python train.py --arch="transformer" --model="sound classifier" --dataset="short read English sentences (LibriTTS-R)" --train_examples=26041 --noise_aug=0.002 --time_shift_ms=50 --n_mels=40 --hop_length=160 --input="log_mel" --spec_augment=true --win_length=400 --targets=["voice"] --num_classes=2 --norm="layernorm" --norm_position="pre" --hidden_act="swiglu" --mlp_ratio=2.67 --head_dim=16 --fused_qkv=true --bias="all" --qk_norm=false --parallel_block=false --inner_norm=false --subsampling=4 --layers=14 --width=256 --positions="sincos" --pooling="class_token" --label_smoothing=0.1 --loss="cross_entropy" --init="trunc_normal_002" --residual_init="none" --optimizer="adamw" --learning_rate=0.0015 --beta1=0.9 --beta2=0.95 --eps=1e-08 --max_grad_norm=0.5 --l1_shrink=0.01 --cautious_weight_decay=true --ema_decay=0.999 --max_steps=11300 --batch_size=256 --epochs=111.1 --lr_schedule="cosine" --final_lr_fraction=0.05 --warmup_steps=560 --weight_decay=0.2
Rows from block 6, named by matrix and row number. Rows with one number belong to one attention dimension. Each number is 500 + 50 x the weight over the matrix's rms, rounded and kept within 0 to 999. All counts start at 0. Numbers have three digits each.
# v: attention query, key and value (stacked) (model.blocks.6.attn.qkv.weight, 768x256, the v third), inputs 128-255
# proj: attention output (model.blocks.6.attn.proj.weight, 256x256, transposed), outputs 128-255
v.53:476397500562524466516456506569439457500502496458542541495500501513480482487500525503461514500554515632439504456461515496477547532516502445515424478520509534511460517489309448426399480496492482495520491506485522513530491503489465403624569578537492501606611516524502604503498498505572541506484506497512499545484510507489502512489542689500502426446405470460511525520514493525483468478461
proj.53:506604496490462546488571499477593504546500491510507493485499522439538547504474442528532453502452452454518511523621522529507488553478509502502507507454501500477500492565609519657541514497473492499489502500500498493477504397516508501366489452483503500451410496510522428441516485496469448489503500499527500498470475507594469515508485410500500516648582520508415505517457552479476477491464
v.54:474500497502495504493498513498499503500468522499491484497468494494505485448489515506490466477512499493496509496496496497494538499508568480499471482502498494488504506482479465500498492481510474493499490489497504648454461501494493495546485428500500500536604502519517495488496511507504461458490506500530524424467528527497500482568475466500487494503511500435508502484512517517478491494622
proj.54:500469499496537500515466463505507490506527427576477503490494508449473479525489504409474509498482499503453517503493523503521488486499452429501497561499501513522506542508525505496501534523497524500495505497500433333548525464500515552451514609484537503511472548500482569563482500462494579501520490500447502540564522507523518449404518585498507500498457498567504496502439495465513499422435
v.55:492507511498502518489511516525501506500526513453500509501496522502520501486500445522473483474511505524486500479496517512431507480506449480475492493482498540498428505514496526481474504514511503485488524506544511505554534492455509433479506517547457499514461510493521502502500586489499538493465486670506505524530501463537484517496532564500522513488499493559520537520490372530510517497488
proj.55:464507526502512481501527503514504488529497494498495495501500455511499495496520503514525503597493501454462500513489478506565508510491557513462498497523563499553537490488489444611499499493493506467539498499429496444447501488525476561535499431498505501447547500496464507448497467506502388507533498289463424475452498500504514449495489440499498497593504459342494486502507518475483501489495
v.56:516504473493488529427474478491497497500451507505554516502504496497402524507493504462448502407452457494530496501510484447508454453508529548488514489557547494531490514499515520422557491505511480499496513497571502487501489588571510496505519412495450499500500491478477463408508500486488462458585494572503496446512558499457356515518495479500502553436431523650497500459499533495517550515521
proj.56:444489462518586447534572562507511500498501497499490520516502492616527531501500491621601505533507539513488489452450483527466506491494496501498494499443429497495497450491500510587362495494468535497499518501368469513460501493391455492498438578485532499497497498499500523620498494521499559551367542469428498515479487480512618500494519502501555478549502483354471499628492487631496442497484
v.57:500484484487503456539518576509499484500630557532506497510507536495516500601501502563505445482543527474498484505491518510503542547469387474444494550504472503502510496504514470479471458505495514494499505506501485493484485490477311510436486506509477500491379492515541468663525523496496628536488503447463506662494502500508479518439533500500486456657499504491447492569533448450495481505453
proj.57:513505559586500544500531448501498518503449511498498503497501506429499517364491539390504530507488494503515499505514500497520479502564570501529492434609533497538493499501460514511577525491522456496493503500498507496549554533522603506608511514542502499501582501499499513347441499543512467493536510520592493405479469481517495417525492495500417519408505504501570509455488518516494595515546
v.58:478485490443497501511493517490459483500488509534490529496496501505499510494511541555482398727508486500472503487492499505535581511512477479488504486501485503486514451487488453454496440495507498503519487499490498497368495474497461516494498483506494503517551497525510468529492429344505577498485495444523500525456535509525444500619500505500533481569566459467475505499617498469452490488494
proj.58:541496500549497517525447465539500504503502486515476504483498514368502354447453503407496501325500501502511516513544545500485453497435532496529408505571513520514497562523491539521540548507497512509488499500546453501689504500513605510517534533503502501520499513501501503485499487678504522517507505529531506486508484499532497485453498511498313501415438527643529458501455518501527504492498
v.59:485496490550622459478491582506500506500498490538509573496498498512532475499500503502498491514614530517474508519502499497473542541489476403532480496515503527527532506491467491424439505503448505483507532505507502485462505487501471488515515475595496501494541496511499487523460498504492490480496501479502507516502509525522445482493499586500492401489505353469512492490525424500515481484418
proj.59:531527500481357517549542358484515468507509496456527439483498508443484512599494444465500501499410460499518512438501500499546480536505497501500503513489533492477436490527537500586608496500510530487519469499488501509560503461494505512506478513434501501495484511503532596510549489489501517518501523459510501513513500480515517513480490461499473567505517561529472524508492522516476510526516
v.60:504478526455511490528496512454501500500499571556474529496474531503519467497511492521476502524520453496494520498507509507508530532491491487581449488519505523452539500502401502484491508496465510492487483503446535470434528481485485503479466505500478501558500492517508508501516548498506514522504500517502529549500581522505492520487498512500484505570497463497538502499500503462488498501475
proj.60:497501482608449542457492498568501518519485490496523511481499507502504502502391502501525545501500593513523517521497460501498496503506503502507506504486523499504501522514508488534583500528515497493497502501548419499571504504557526515500503500499566500438502555506540504502482482561558500505500519531559365494496502488507505500582501503500512500481501509586494503500490503547512504501525
v.61:493490508576455448566518540490497494500512498505493501497499475502547484472483438513500498502496508500486524500494508631481524565479451471513531497517578504459524496503456520498498584532495529480555501500480536587497502494487460469433476498514408504504529504504509418499481498515476500525487499499518510521479508529498499485502503558500491490564491470460502496545525509489577483495441
proj.61:499512484436507529459489462501528501502508495504514474482497507468472570514512502487500489499536463489520516501544499359541492504615494466502462556482492503537433504509522477500516473452603507497493481498504499435502503497494514560544502550499504502493486503518487621477496489486479461449502502500497512502517504457499502554491480382499494514480544524500553502410469496506420502499518
v.62:496501484621497444487504458499497501500493502506511446497500496498506499496442496496501496578504487513487503488496492500445500533480504481510493503517505500528496490503489494442450523498464513515533501496507500611505503534482494431564501495512463501511532501500504598500501480504479500507524529523495585499502497549471497505464499507500498487499445502491522496515498498519508502501445
proj.62:494509503354460507501496501501498500497505461456550506494500505494485500606506501516500502490518499501477500511510490499503512486521415532502505502447502495501498492500532503513510465497578514498466498501498500496501487432511495566458502522414520499503478499507505489469490500452505521454487504466503449541506555493540503510560501422500584498515535505499499510453496514501477499499524
v.63:511527422534387502492465501521681503500557516502503406502500503492510501555506493486510506351483540433527498501504510499523421472483525539482509526405498383485499487530602546604500482502491491507473439497512480490568448511481476522446455505510507497478456490480503464668556503476409359482507503464501500499484405438461486494496502409500499527508502607541489497500492464460494507519511
proj.63:487414613493644454516562500488393493492498528501483544513502510511475503444532500455484500624498505502454481598469498501474529498564441456514511452597497500555497503487473431404500520494515573475545579502496498500394549531510475492546502498499516498511530530496413527413480500500625621489524467497426508512548549510483620477523486659501560502476449410442512459469533480504476563514522
v.64:516500432498435481501549547495500526500502494497532576496471542519528487580486437557518491534508550512514531485583534608498499504512500416662468520518501532447573495505487510508411498471395544459523497513649498478478464503478478491282398496439478500512336506547498495475505504497482492509455505513509522518493490511510502514439496504500501489561552458499435531502289498498494502594495
proj.64:526501503523517535510501472505516500480493508544439492474499444495493503519564473468507504500510513496519518542503539474569545574497462519439500473501589512495498495522489500497526503505536402523490493500492519516467506496501501510555507504532512500411624508475500501503498500477518466495499493502501503492503495506480497503547497503500531497506500513524506473499658480499508494493502
v.65:715490519687535503527329605497435502500554451501552505504512475492497499484492596484504513551516515454492493455455503476511521498438458513509497500538470484531488477499499430443329423506452476581497503500517501502621552500503500463516653367537517498508496490489511519534418501511477498328498604493446487481507509535449497609471420681500485372448486479508564501507526512503564487506275
proj.65:383501498470461504514625482474522545504488518432468488515507498517499522507496473507521501434463477524516480496505493516457431502537506534486489503464550552478496501472513556533614559509542608423528501503488500500435493489540426525505376651425488496498522486500503501476510494493510516540501348512499508504504502466580492504501502381503579528526499509491446458483504584583415510497714
v.66:497565515498653539493501520474506503500438458507505487503514480489626518412488522490479531533533584486555490500430477428513496480493637548498510479500506442745473400505502505549541495492526489534496482502351493504504586476595575478723516518630524500495728505473513501501500488356504467476573527496505498455497504481483517511501451438500496624499659569519475489494767514504461501410572
proj.66:501466498511458453475497482501504492527502527498477503517505503593479487539502533540498498474463441506486485484555493507426545468498459499497494499346500487310468596494496545468438370504493529447540501505551496492507425504433453493466504496355466495519410500510501497552462512508506627500475467491475501525546502482467489459492501592502612476487432452552524489463382469506517495592491
v.67:493513515505448550517566478544479499499502518487482486495468565513506501485600443512461546408444457626495525333514432530521734505543536482474496491458504495476445496517460530516496488533492469557174496501458508487592501505491498483509463494500491501501469497503480487490508508585552519573468498507581464630514502269595502522540530362500516573500459507474482550477479485541559588523518
proj.67:547506514494569385498494555498505500505516513559509503480496513484526494502508508502583415590548526397506520681492546481501284508480453395526630495594487555505616522505621423475443531478500500446602544500542517501454495499471479532503525477519501500510504502510397517530542518479450469493488541489384514446482496696476519455440429558499452501534505560515455499527489452442494484487495
v.68:511500529500550520488335488491515499500499495502537481507532430455470497409480669445470517527502502311544469485462455379482501465498478537477473518469460473533477505451413477450529459510571495594502504496495512541488592499519603526592786490499533498554577488478503507515398469507492496452500494483452489299489511547432511489511464527500476518460490529523570468483531496445476509498478
proj.68:429477483496485492507513492478483517489480506465487510532505505543500502496484460609491499441494494666464471484500537541378501479503561531491495500501498484487506488502566510558499498476480501484484489502481497496499435481537424482427292503455497499509418422505498439487512507497534505534494503532585497577513488455638490521497510454503553483494488462464434518507502577567505455500509
v.69:599508495489519523490490529496486499500502446477546497507549463494501523487476497485605465488508561447504468432474503599495470484474495575452506539497458438613470430497517448496460373531516528511464501503492473509507542504518521518489547512820548500492438519456505486503490457471500500317512551501499428451442482424440505487504462475500502526483541503527476454456529504464497515510598
proj.69:467492499543521460483491502521538501489484522478432482528506473517503483513533500545429504451498497498493474501498497441478503500486507504459479310525576523362495520481483555475533492490501472500522498501470513498480455544537480436552499468323487498499615490499484500499513534522508478582497470464510500499548502485491499501498499502502517502487514490472501495522559510500486495500363
v.70:550527504502518572479482537489519493500469501573506439506537462455521507417459531491551523477730542423531475443369456506496476475501593658480505515500501462823467430530458469559519530518577487571447458504499468523503577509520570524520593431874542499495512514462505522504465491474497468471577681502466481406482471467443508456500452360500499551427493569514511462500576503517502580519545
proj.70:498492499502511445482513499498512499494504512451521494530509489521445496524585453512467501491323457501495471501595497498407505491493440501484482412498498502358497541487494547442411366590473510427551504506522494487483451527504403365485497501208459495507521500508497338493515526492505520496438415509500500539574514484498500559496534523505563483493492472501473499453521517482473481502460
v.71:493472472498629505495622480496496487507557568516506461588557466412495535518400612403498473485498509465501338521551523442499518482495461378614500518458461423555504479469569475435534498503495489521500577444503421480532525496503540529492574495557594507491493503445492464499408471474473523410512512568496537407504468459488447438535499480500413514439469437528615414484507507484534491440506
proj.71:492496498481490492492494491497499495497499476487502512678500519497494500509499500496481498497492497499492446500499499489499500502501483469506497502499498497499499503499498501494502498499501501497498500500501496499529493507502497499499499499488477500498501500501499500499493497498501515493498501497500504504503501502501498495498497499500521497496499499497502499498476507505499498497499
v.72:497493503491484446508505459493506487500514531496493533495479523508441494546508478502504476513410480495480514582557561499475511520519477389537473495498506562270553499492504511475504543508482621321500520497637502481488420533466457522359386510314475500506390489516407490553498567680502506532480383505442529534494503562509492498495556582500505484609495451499675507504331469457501499508452
proj.72:499490499500491566497464523506507508481478488500518502483494497495517480502492495508497502518571563582510515498457505505601492508484548536501504589604499500626492501503507476514495510491509334633484486493438512523499551495501570511511506483636522506498542501469605554491541450489497416501523556523662494498489492488618521510512502492495431499455506525500430504523581500497520489407530
v.73:393501508500370527500545472504471502499500555474436458496464528507491489505541366495500487383455500660493511499524505567505485495508540483466580507484514520489518502475525570527512504503486496465498499484480493564618429499479526540496354510464465502498480502510478502475540504509512503643528342563605498522514488423599495517514698344500513521521495534447467509462530480587503511523537
proj.73:606502558497612443486485536522508475510535481612539519481494504414502523503547527459499490582512544376494517525489516475584511512479462444528502509565490489520522505520458420502470502512489507506520522498503499441469510484474524498500627482606513502505497537499474498536470496511485487458487601388360503498496514566330504403489365578496438494513504555535497477520462394424546494467445
v.74:481604476510470483487578516510495495500514553490456495497500463517503512503523471513502527467491502577504517509433428629508466499566564538472508503500600504524516504502521541546484516447506470406496500497368400502500494510507509511505399569624629501516528494507477497487506499488579452586498525487505513501464453495487621509568501317500519504498505535417480545497523493509401503494613
proj.74:514398514496524498468462501487498489498500469522549506491498510497487498544497505490435457532509498367478515497561510466507593496495475459513515500505481504423502501493501454466497394513486495574521500500591531493498465530471483369489588450486434500491518508514516499510490511510394503452504466571464456500526510500466387383475496666499513440516508494584498471499500359447564478502488
v.75:553510508503181531511517424491488513500509508458420503499490527511444499524507453528507463451491467539507511494516476697501512485517444488490498490443497534440520498513525503519479381498510499459483500502614515495528413510462408538387441529498486499512406493515502463478528451550508499549500503511526495570478496449438495522513541444500520526512525515486471529503476485547500525522592
proj.75:505502507499658469469491540501522513494512479537534470490498473451520505478609500462528472523506513494504509575492554465510444524470506500497504500577503534501515506486496488464492634509498452488520501499440390505449523443500546488496524433529510501501577503496442510508505550478483447500489501469485500453502501586510527512491496540498408481519494500492485479508533505424506479453443