config = dict(
    dataset='short read English sentences (LibriTTS-R)',
    train_examples=26041,
    hop_length=160,
    input='log_mel',
    num_classes=2,
    norm_position='pre',
    fused_qkv=True,
    bias='all',
    inner_norm=False,
    positions='sincos',
    loss='cross_entropy',
    init='trunc_normal_002',
    residual_init='none',
    eps=1e-08,
)
Rows from block 7, named by matrix and row number. Rows with one number belong to one attention dimension. Each number is 50 + 12 x the weight over the matrix's rms, rounded and kept within 0 to 99. All counts start at 0.
# q: attention query, key and value (stacked) (model.blocks.7.attn.qkv.weight, 768x256, the q third), inputs 0-85
# k: attention query, key and value (stacked) (model.blocks.7.attn.qkv.weight, 768x256, the k third), inputs 0-85
q.72:44 56 49 48 59 58 53 57 42 56 07 76 75 50 50 81 50 46 51 47 58 52 50 53 27 50 50 49 99 47 57 52 99 15 50 99 51 48 54 92 50 50 39 52 00 50 40 51 50 51 72 35 51 45 98 33 57 39 41 38 49 55 49 49 49 53 45 48 51 50 56 52 46 10 60 99 47 50 50 51 51 64 56 45 99 55
q.73:50 49 51 50 48 48 48 50 50 50 51 46 46 50 50 46 50 47 51 50 47 50 50 49 95 52 50 49 35 50 49 43 30 51 50 71 50 51 50 49 50 50 52 48 68 50 56 51 50 51 48 52 51 50 34 51 47 51 53 52 50 49 50 50 51 50 50 50 50 50 50 50 48 78 50 00 50 50 50 50 50 44 51 53 12 48
q.75:87 48 49 99 50 51 42 48 52 51 49 52 00 50 50 53 50 59 49 48 52 50 50 50 48 40 43 49 50 50 45 56 32 68 50 31 50 40 49 45 50 50 49 42 51 48 48 29 50 31 38 61 47 51 50 51 44 50 50 48 50 51 49 49 27 50 76 49 50 50 47 49 55 42 35 52 50 50 52 49 54 51 40 48 50 99
q.76:50 50 50 50 50 50 50 50 50 50 50 50 51 50 50 50 50 50 50 50 50 50 50 50 50 50 50 50 50 50 50 50 51 50 50 49 50 50 50 50 50 50 50 56 50 74 50 50 50 50 50 50 50 50 50 31 50 50 50 50 50 50 50 50 50 50 50 50 50 50 50 50 50 50 50 50 50 50 50 50 50 50 50 50 50 50
q.77:57 42 53 52 41 39 47 42 59 44 95 21 24 50 50 08 50 54 49 52 42 48 50 47 76 50 49 50 00 53 42 62 00 85 50 00 49 52 46 00 50 50 61 43 99 50 60 45 50 49 27 65 48 55 12 80 43 61 58 62 51 45 51 51 51 47 56 52 48 50 42 49 55 99 39 00 55 50 49 49 49 35 44 55 00 45
q.80:34 47 48 53 51 51 57 50 51 53 50 52 61 55 50 58 50 57 50 53 58 49 50 53 49 44 52 56 65 52 57 55 54 58 50 65 54 48 51 93 50 50 48 61 50 43 30 42 50 35 59 38 44 49 49 47 63 49 50 46 50 54 47 48 44 50 50 47 55 50 50 55 45 45 44 54 47 50 57 49 52 69 45 49 49 51
q.81:55 50 50 50 45 50 50 50 50 50 50 50 50 50 50 49 50 50 50 49 50 50 50 50 57 50 50 50 50 50 48 50 49 50 50 47 50 50 50 43 50 50 50 50 50 50 50 49 50 50 50 50 50 50 50 50 50 50 50 50 50 50 50 50 50 50 50 50 50 50 50 50 51 50 50 50 51 50 50 50 50 50 50 50 50 50
q.82:44 49 48 53 51 51 57 50 51 53 50 52 61 55 50 58 50 58 50 53 58 49 50 53 49 43 54 56 62 52 57 55 54 60 50 70 54 47 51 93 50 50 48 61 50 43 28 42 50 35 58 42 44 48 49 47 64 49 50 46 50 54 47 48 43 50 50 47 55 50 50 55 45 45 44 55 50 50 57 49 52 69 46 48 49 51
q.84:25 51 49 41 51 48 60 50 49 50 50 50 49 50 50 53 50 49 50 57 50 50 50 50 50 51 50 51 50 50 68 49 61 48 50 62 50 51 50 70 50 50 19 48 49 51 49 52 50 58 52 50 51 49 50 50 49 48 50 50 50 56 58 50 50 50 49 66 49 50 51 50 48 51 51 50 49 50 49 50 50 50 59 50 51 51
q.90:54 51 50 50 50 50 49 50 50 50 50 50 49 50 50 49 50 49 50 50 50 50 50 50 51 50 50 50 50 50 49 49 42 48 50 49 50 50 50 50 50 50 51 48 50 50 51 50 50 51 47 51 50 50 50 50 47 52 50 50 50 50 50 50 50 50 50 50 49 50 50 50 51 51 50 50 50 50 50 50 50 49 50 50 49 50
q.91:26 50 49 56 51 51 55 50 49 52 50 51 58 54 50 55 50 55 50 50 56 49 50 53 50 46 52 53 62 51 87 53 52 56 50 52 52 31 51 77 50 50 48 59 50 46 41 45 50 39 60 38 47 49 50 48 59 49 50 47 50 54 48 49 48 50 50 50 54 50 50 53 47 47 47 51 16 50 55 49 52 64 47 49 50 50
q.92:74 49 50 50 50 50 44 50 51 50 50 50 50 50 50 49 50 50 50 49 50 49 50 50 50 50 50 50 48 50 37 50 42 53 50 50 50 50 49 48 50 50 50 50 51 50 51 50 50 50 46 51 50 51 50 50 50 51 50 50 50 49 41 50 50 50 50 50 50 50 49 50 52 50 50 50 73 50 50 50 50 49 42 50 49 50
q.96:50 49 50 50 49 51 52 50 50 50 50 50 51 50 50 53 50 52 49 49 50 50 50 50 50 49 50 51 50 50 51 52 51 52 50 41 50 50 50 49 50 50 49 53 50 50 48 49 50 48 53 49 50 50 50 49 53 49 50 50 50 51 50 49 50 50 50 50 50 50 50 51 50 48 50 50 50 50 51 50 50 51 49 50 50 50
q.98:65 50 50 50 50 50 50 50 50 50 50 50 32 50 50 49 50 50 50 50 50 50 50 50 50 50 50 50 51 50 50 50 49 51 50 50 50 50 50 50 50 50 50 50 50 50 50 50 50 50 43 50 50 50 50 50 50 50 50 49 50 50 49 49 50 50 50 50 50 50 49 50 50 32 50 50 50 50 50 50 50 50 49 50 50 60
q.99:38 53 33 54 79 54 88 52 43 56 51 53 60 55 50 75 50 54 49 70 57 50 50 52 46 46 57 51 85 50 69 58 99 43 50 52 52 48 50 73 50 50 47 58 39 44 00 63 50 44 69 11 36 44 50 46 58 47 51 49 49 71 49 49 47 51 49 49 52 50 52 57 46 45 49 75 26 50 57 50 55 79 50 37 55 62
q.100:37 53 32 81 79 55 88 52 43 57 51 53 61 55 50 78 50 54 49 84 57 50 50 52 46 46 57 51 83 50 71 59 99 44 50 53 52 48 50 78 50 50 47 59 39 43 05 60 50 44 70 07 46 37 50 43 59 47 51 48 49 71 49 42 38 52 48 49 52 50 52 58 45 45 49 76 26 50 57 50 56 79 50 38 54 60
q.102:45 50 50 50 50 50 50 50 50 50 50 50 50 50 50 51 50 50 50 50 50 50 50 50 50 50 50 50 50 50 51 50 52 50 50 50 50 50 50 51 50 50 50 50 50 50 50 50 50 50 50 50 50 50 50 50 50 50 50 50 50 50 51 50 50 50 50 50 50 50 50 50 49 50 50 50 50 50 50 50 50 50 51 50 50 50
q.103:47 50 49 50 51 51 65 50 50 50 50 50 51 50 50 54 50 52 50 50 50 50 50 50 50 50 50 51 51 50 52 52 51 50 50 43 50 50 50 55 50 50 49 52 31 50 48 49 50 48 54 48 41 50 50 49 53 49 50 50 50 51 50 49 49 50 50 50 50 50 50 51 49 49 50 51 48 50 51 50 50 51 50 50 50 50
k.72:59 50 51 99 52 46 50 44 51 50 53 50 51 48 50 90 50 48 49 49 51 48 50 48 44 50 51 52 49 50 36 51 50 39 50 99 51 52 49 99 50 50 51 52 50 47 54 49 50 45 50 44 48 46 51 50 49 51 49 51 50 50 49 49 50 51 51 49 52 50 49 50 39 51 48 49 54 50 50 49 35 49 43 50 51 52
k.73:51 39 49 53 50 53 50 50 49 50 51 50 50 50 50 50 50 49 50 46 48 51 50 50 49 50 50 49 51 50 50 52 50 54 50 00 49 48 50 00 50 50 49 52 50 50 49 50 50 52 51 51 52 52 50 50 51 53 51 49 50 51 50 50 59 50 50 56 49 50 50 50 50 49 55 48 52 50 51 50 47 50 49 50 49 33
k.75:46 97 51 46 52 50 50 50 51 50 50 50 49 50 50 50 50 60 49 56 58 47 50 59 52 44 45 55 47 50 54 48 51 49 50 68 50 52 54 69 50 50 51 44 52 50 51 25 50 43 46 37 54 40 50 50 49 50 44 51 50 51 49 51 48 50 50 48 53 50 49 50 50 47 40 50 46 50 49 49 68 48 52 51 56 99
k.76:50 50 50 50 50 50 50 50 50 50 50 50 50 50 50 50 50 50 50 50 50 50 50 50 50 50 50 50 50 50 50 50 50 51 50 50 50 50 50 50 50 50 50 50 50 50 50 50 50 50 50 50 50 50 50 50 50 50 50 50 50 50 50 50 51 50 50 50 50 50 50 50 50 50 50 50 50 50 51 50 50 50 50 50 50 50
k.77:41 50 48 00 48 53 50 56 49 50 46 50 49 52 50 05 50 53 50 52 50 52 50 51 57 50 48 50 52 50 64 48 50 60 50 00 49 48 51 00 50 50 50 48 51 53 47 52 50 53 49 55 52 55 49 50 52 49 51 49 50 50 50 51 51 49 49 51 48 50 51 50 59 49 52 51 47 50 43 50 65 50 58 50 49 47
k.80:54 51 52 53 51 47 45 50 51 51 50 50 50 50 50 46 50 50 52 49 52 48 50 50 51 49 50 50 48 50 49 49 50 44 50 99 52 52 51 99 50 50 55 44 50 48 55 50 50 50 48 50 46 45 49 51 45 51 48 51 50 45 51 50 45 47 50 45 50 50 50 48 51 53 46 54 48 50 45 51 50 50 54 50 50 57
k.81:50 51 50 47 50 50 50 50 50 50 50 50 50 50 50 50 50 50 50 50 50 50 50 50 50 50 50 50 50 50 50 50 49 49 50 51 50 50 50 51 50 50 51 49 50 50 50 50 50 50 50 50 50 50 50 50 49 51 50 50 50 50 50 50 50 50 50 50 50 50 50 50 50 50 49 51 50 50 50 50 53 50 50 50 50 51
k.82:54 51 51 53 51 48 45 51 51 51 50 50 50 50 50 46 50 50 52 49 53 48 50 50 50 49 50 50 48 51 49 49 50 44 50 99 52 52 51 99 50 50 55 44 50 48 56 50 50 50 49 49 46 45 49 51 45 51 48 52 50 45 51 50 46 48 50 45 50 50 50 48 52 53 46 54 48 50 45 51 50 50 54 50 50 58
k.84:50 48 45 99 50 50 50 50 48 50 50 50 50 50 50 51 50 51 51 50 50 50 50 49 47 50 50 51 50 50 49 50 50 51 50 57 50 50 50 49 50 50 49 51 50 51 50 58 50 50 50 32 49 50 50 50 51 49 50 50 50 50 50 50 50 50 50 52 50 50 50 50 50 50 99 49 50 50 51 50 08 50 50 49 50 49
k.90:49 50 51 50 50 50 50 50 50 50 50 50 50 50 50 50 50 50 49 50 47 51 50 50 50 50 51 50 51 50 50 51 50 51 50 25 50 49 50 46 50 50 49 51 50 50 47 50 50 50 51 51 51 51 50 49 51 50 51 50 50 51 50 50 51 50 50 51 50 50 50 50 50 49 51 49 51 50 51 50 50 50 49 50 50 45
k.91:56 51 52 54 50 49 45 50 50 51 50 50 50 50 50 47 50 50 51 49 51 49 50 50 50 50 50 50 49 50 49 49 49 45 50 99 51 50 51 99 50 50 54 45 56 50 53 51 50 51 49 51 47 47 49 50 45 51 49 50 50 46 50 50 46 48 50 46 49 50 50 48 51 53 47 52 48 50 46 51 49 50 54 50 50 54
k.92:50 51 50 50 50 50 50 50 50 50 50 50 50 50 50 50 50 50 50 50 50 50 50 50 50 50 50 50 50 50 50 47 50 50 50 06 50 50 50 20 50 50 50 49 50 49 50 50 50 50 50 51 50 50 50 50 50 50 50 50 50 50 50 50 50 50 50 50 50 50 50 50 50 50 50 50 50 50 50 50 50 50 50 50 50 50
k.96:50 50 50 50 51 50 50 50 50 50 50 50 50 50 50 50 50 51 50 51 52 49 50 50 50 50 49 50 49 50 50 49 50 48 50 79 50 51 51 56 50 50 53 47 50 50 50 50 50 50 49 50 49 49 50 50 50 50 49 50 50 50 50 50 49 50 50 49 50 50 50 50 50 51 49 50 49 50 49 50 51 50 51 50 50 51
k.98:50 68 50 50 50 50 50 50 50 50 50 50 50 50 50 50 50 50 50 50 50 50 50 50 50 50 50 50 50 50 50 50 50 50 50 53 50 50 50 51 50 50 50 50 50 50 50 50 50 50 50 50 50 50 50 50 50 50 50 50 50 50 50 50 50 50 50 50 50 50 50 50 50 50 50 50 50 50 50 50 51 50 50 50 50 50
k.99:52 45 45 52 52 42 48 49 50 50 50 49 49 50 50 52 50 50 55 50 54 48 50 51 30 49 48 50 47 51 49 48 50 46 50 99 54 53 52 99 50 50 54 48 74 49 51 66 50 50 46 51 46 45 50 50 47 52 46 49 51 44 51 50 47 49 50 45 49 50 50 49 48 52 47 51 51 50 45 50 48 31 54 49 50 52
k.100:53 46 45 52 52 41 47 49 50 51 50 49 49 50 50 52 50 50 55 49 54 49 50 51 31 49 49 50 47 51 49 48 49 46 50 99 54 54 52 99 50 50 54 48 75 49 52 65 50 50 46 52 46 45 50 50 46 51 47 49 51 43 51 50 47 48 50 44 49 50 50 49 48 53 47 51 51 50 45 50 48 03 54 49 50 52
k.102:50 50 50 50 50 50 50 50 50 50 50 50 50 50 50 50 50 50 50 50 50 50 50 50 50 50 50 50 50 50 50 50 50 50 50 66 50 50 50 50 50 50 50 51 50 50 50 50 50 50 50 50 50 50 50 50 50 50 50 50 50 50 50 50 50 50 50 50 50 50 50 50 50 50 50 50 50 50 50 50 49 50 50 50 50 50
k.103:50 49 50 50 50 50 50 50 50 50 50 50 50 50 50 50 50 50 50 50 50 50 50 50 47 50 50 50 50 50 50 50 50 50 50 99 50 50 50 67 50 50 50 50 50 50 50 50 50 50 50 50 50 50 50 50 50 51 50 50 50 50 50 50 50 50 50 50 50 50 50 50 50 50 50 49 50 50 50 50 50 50 51 50 50 50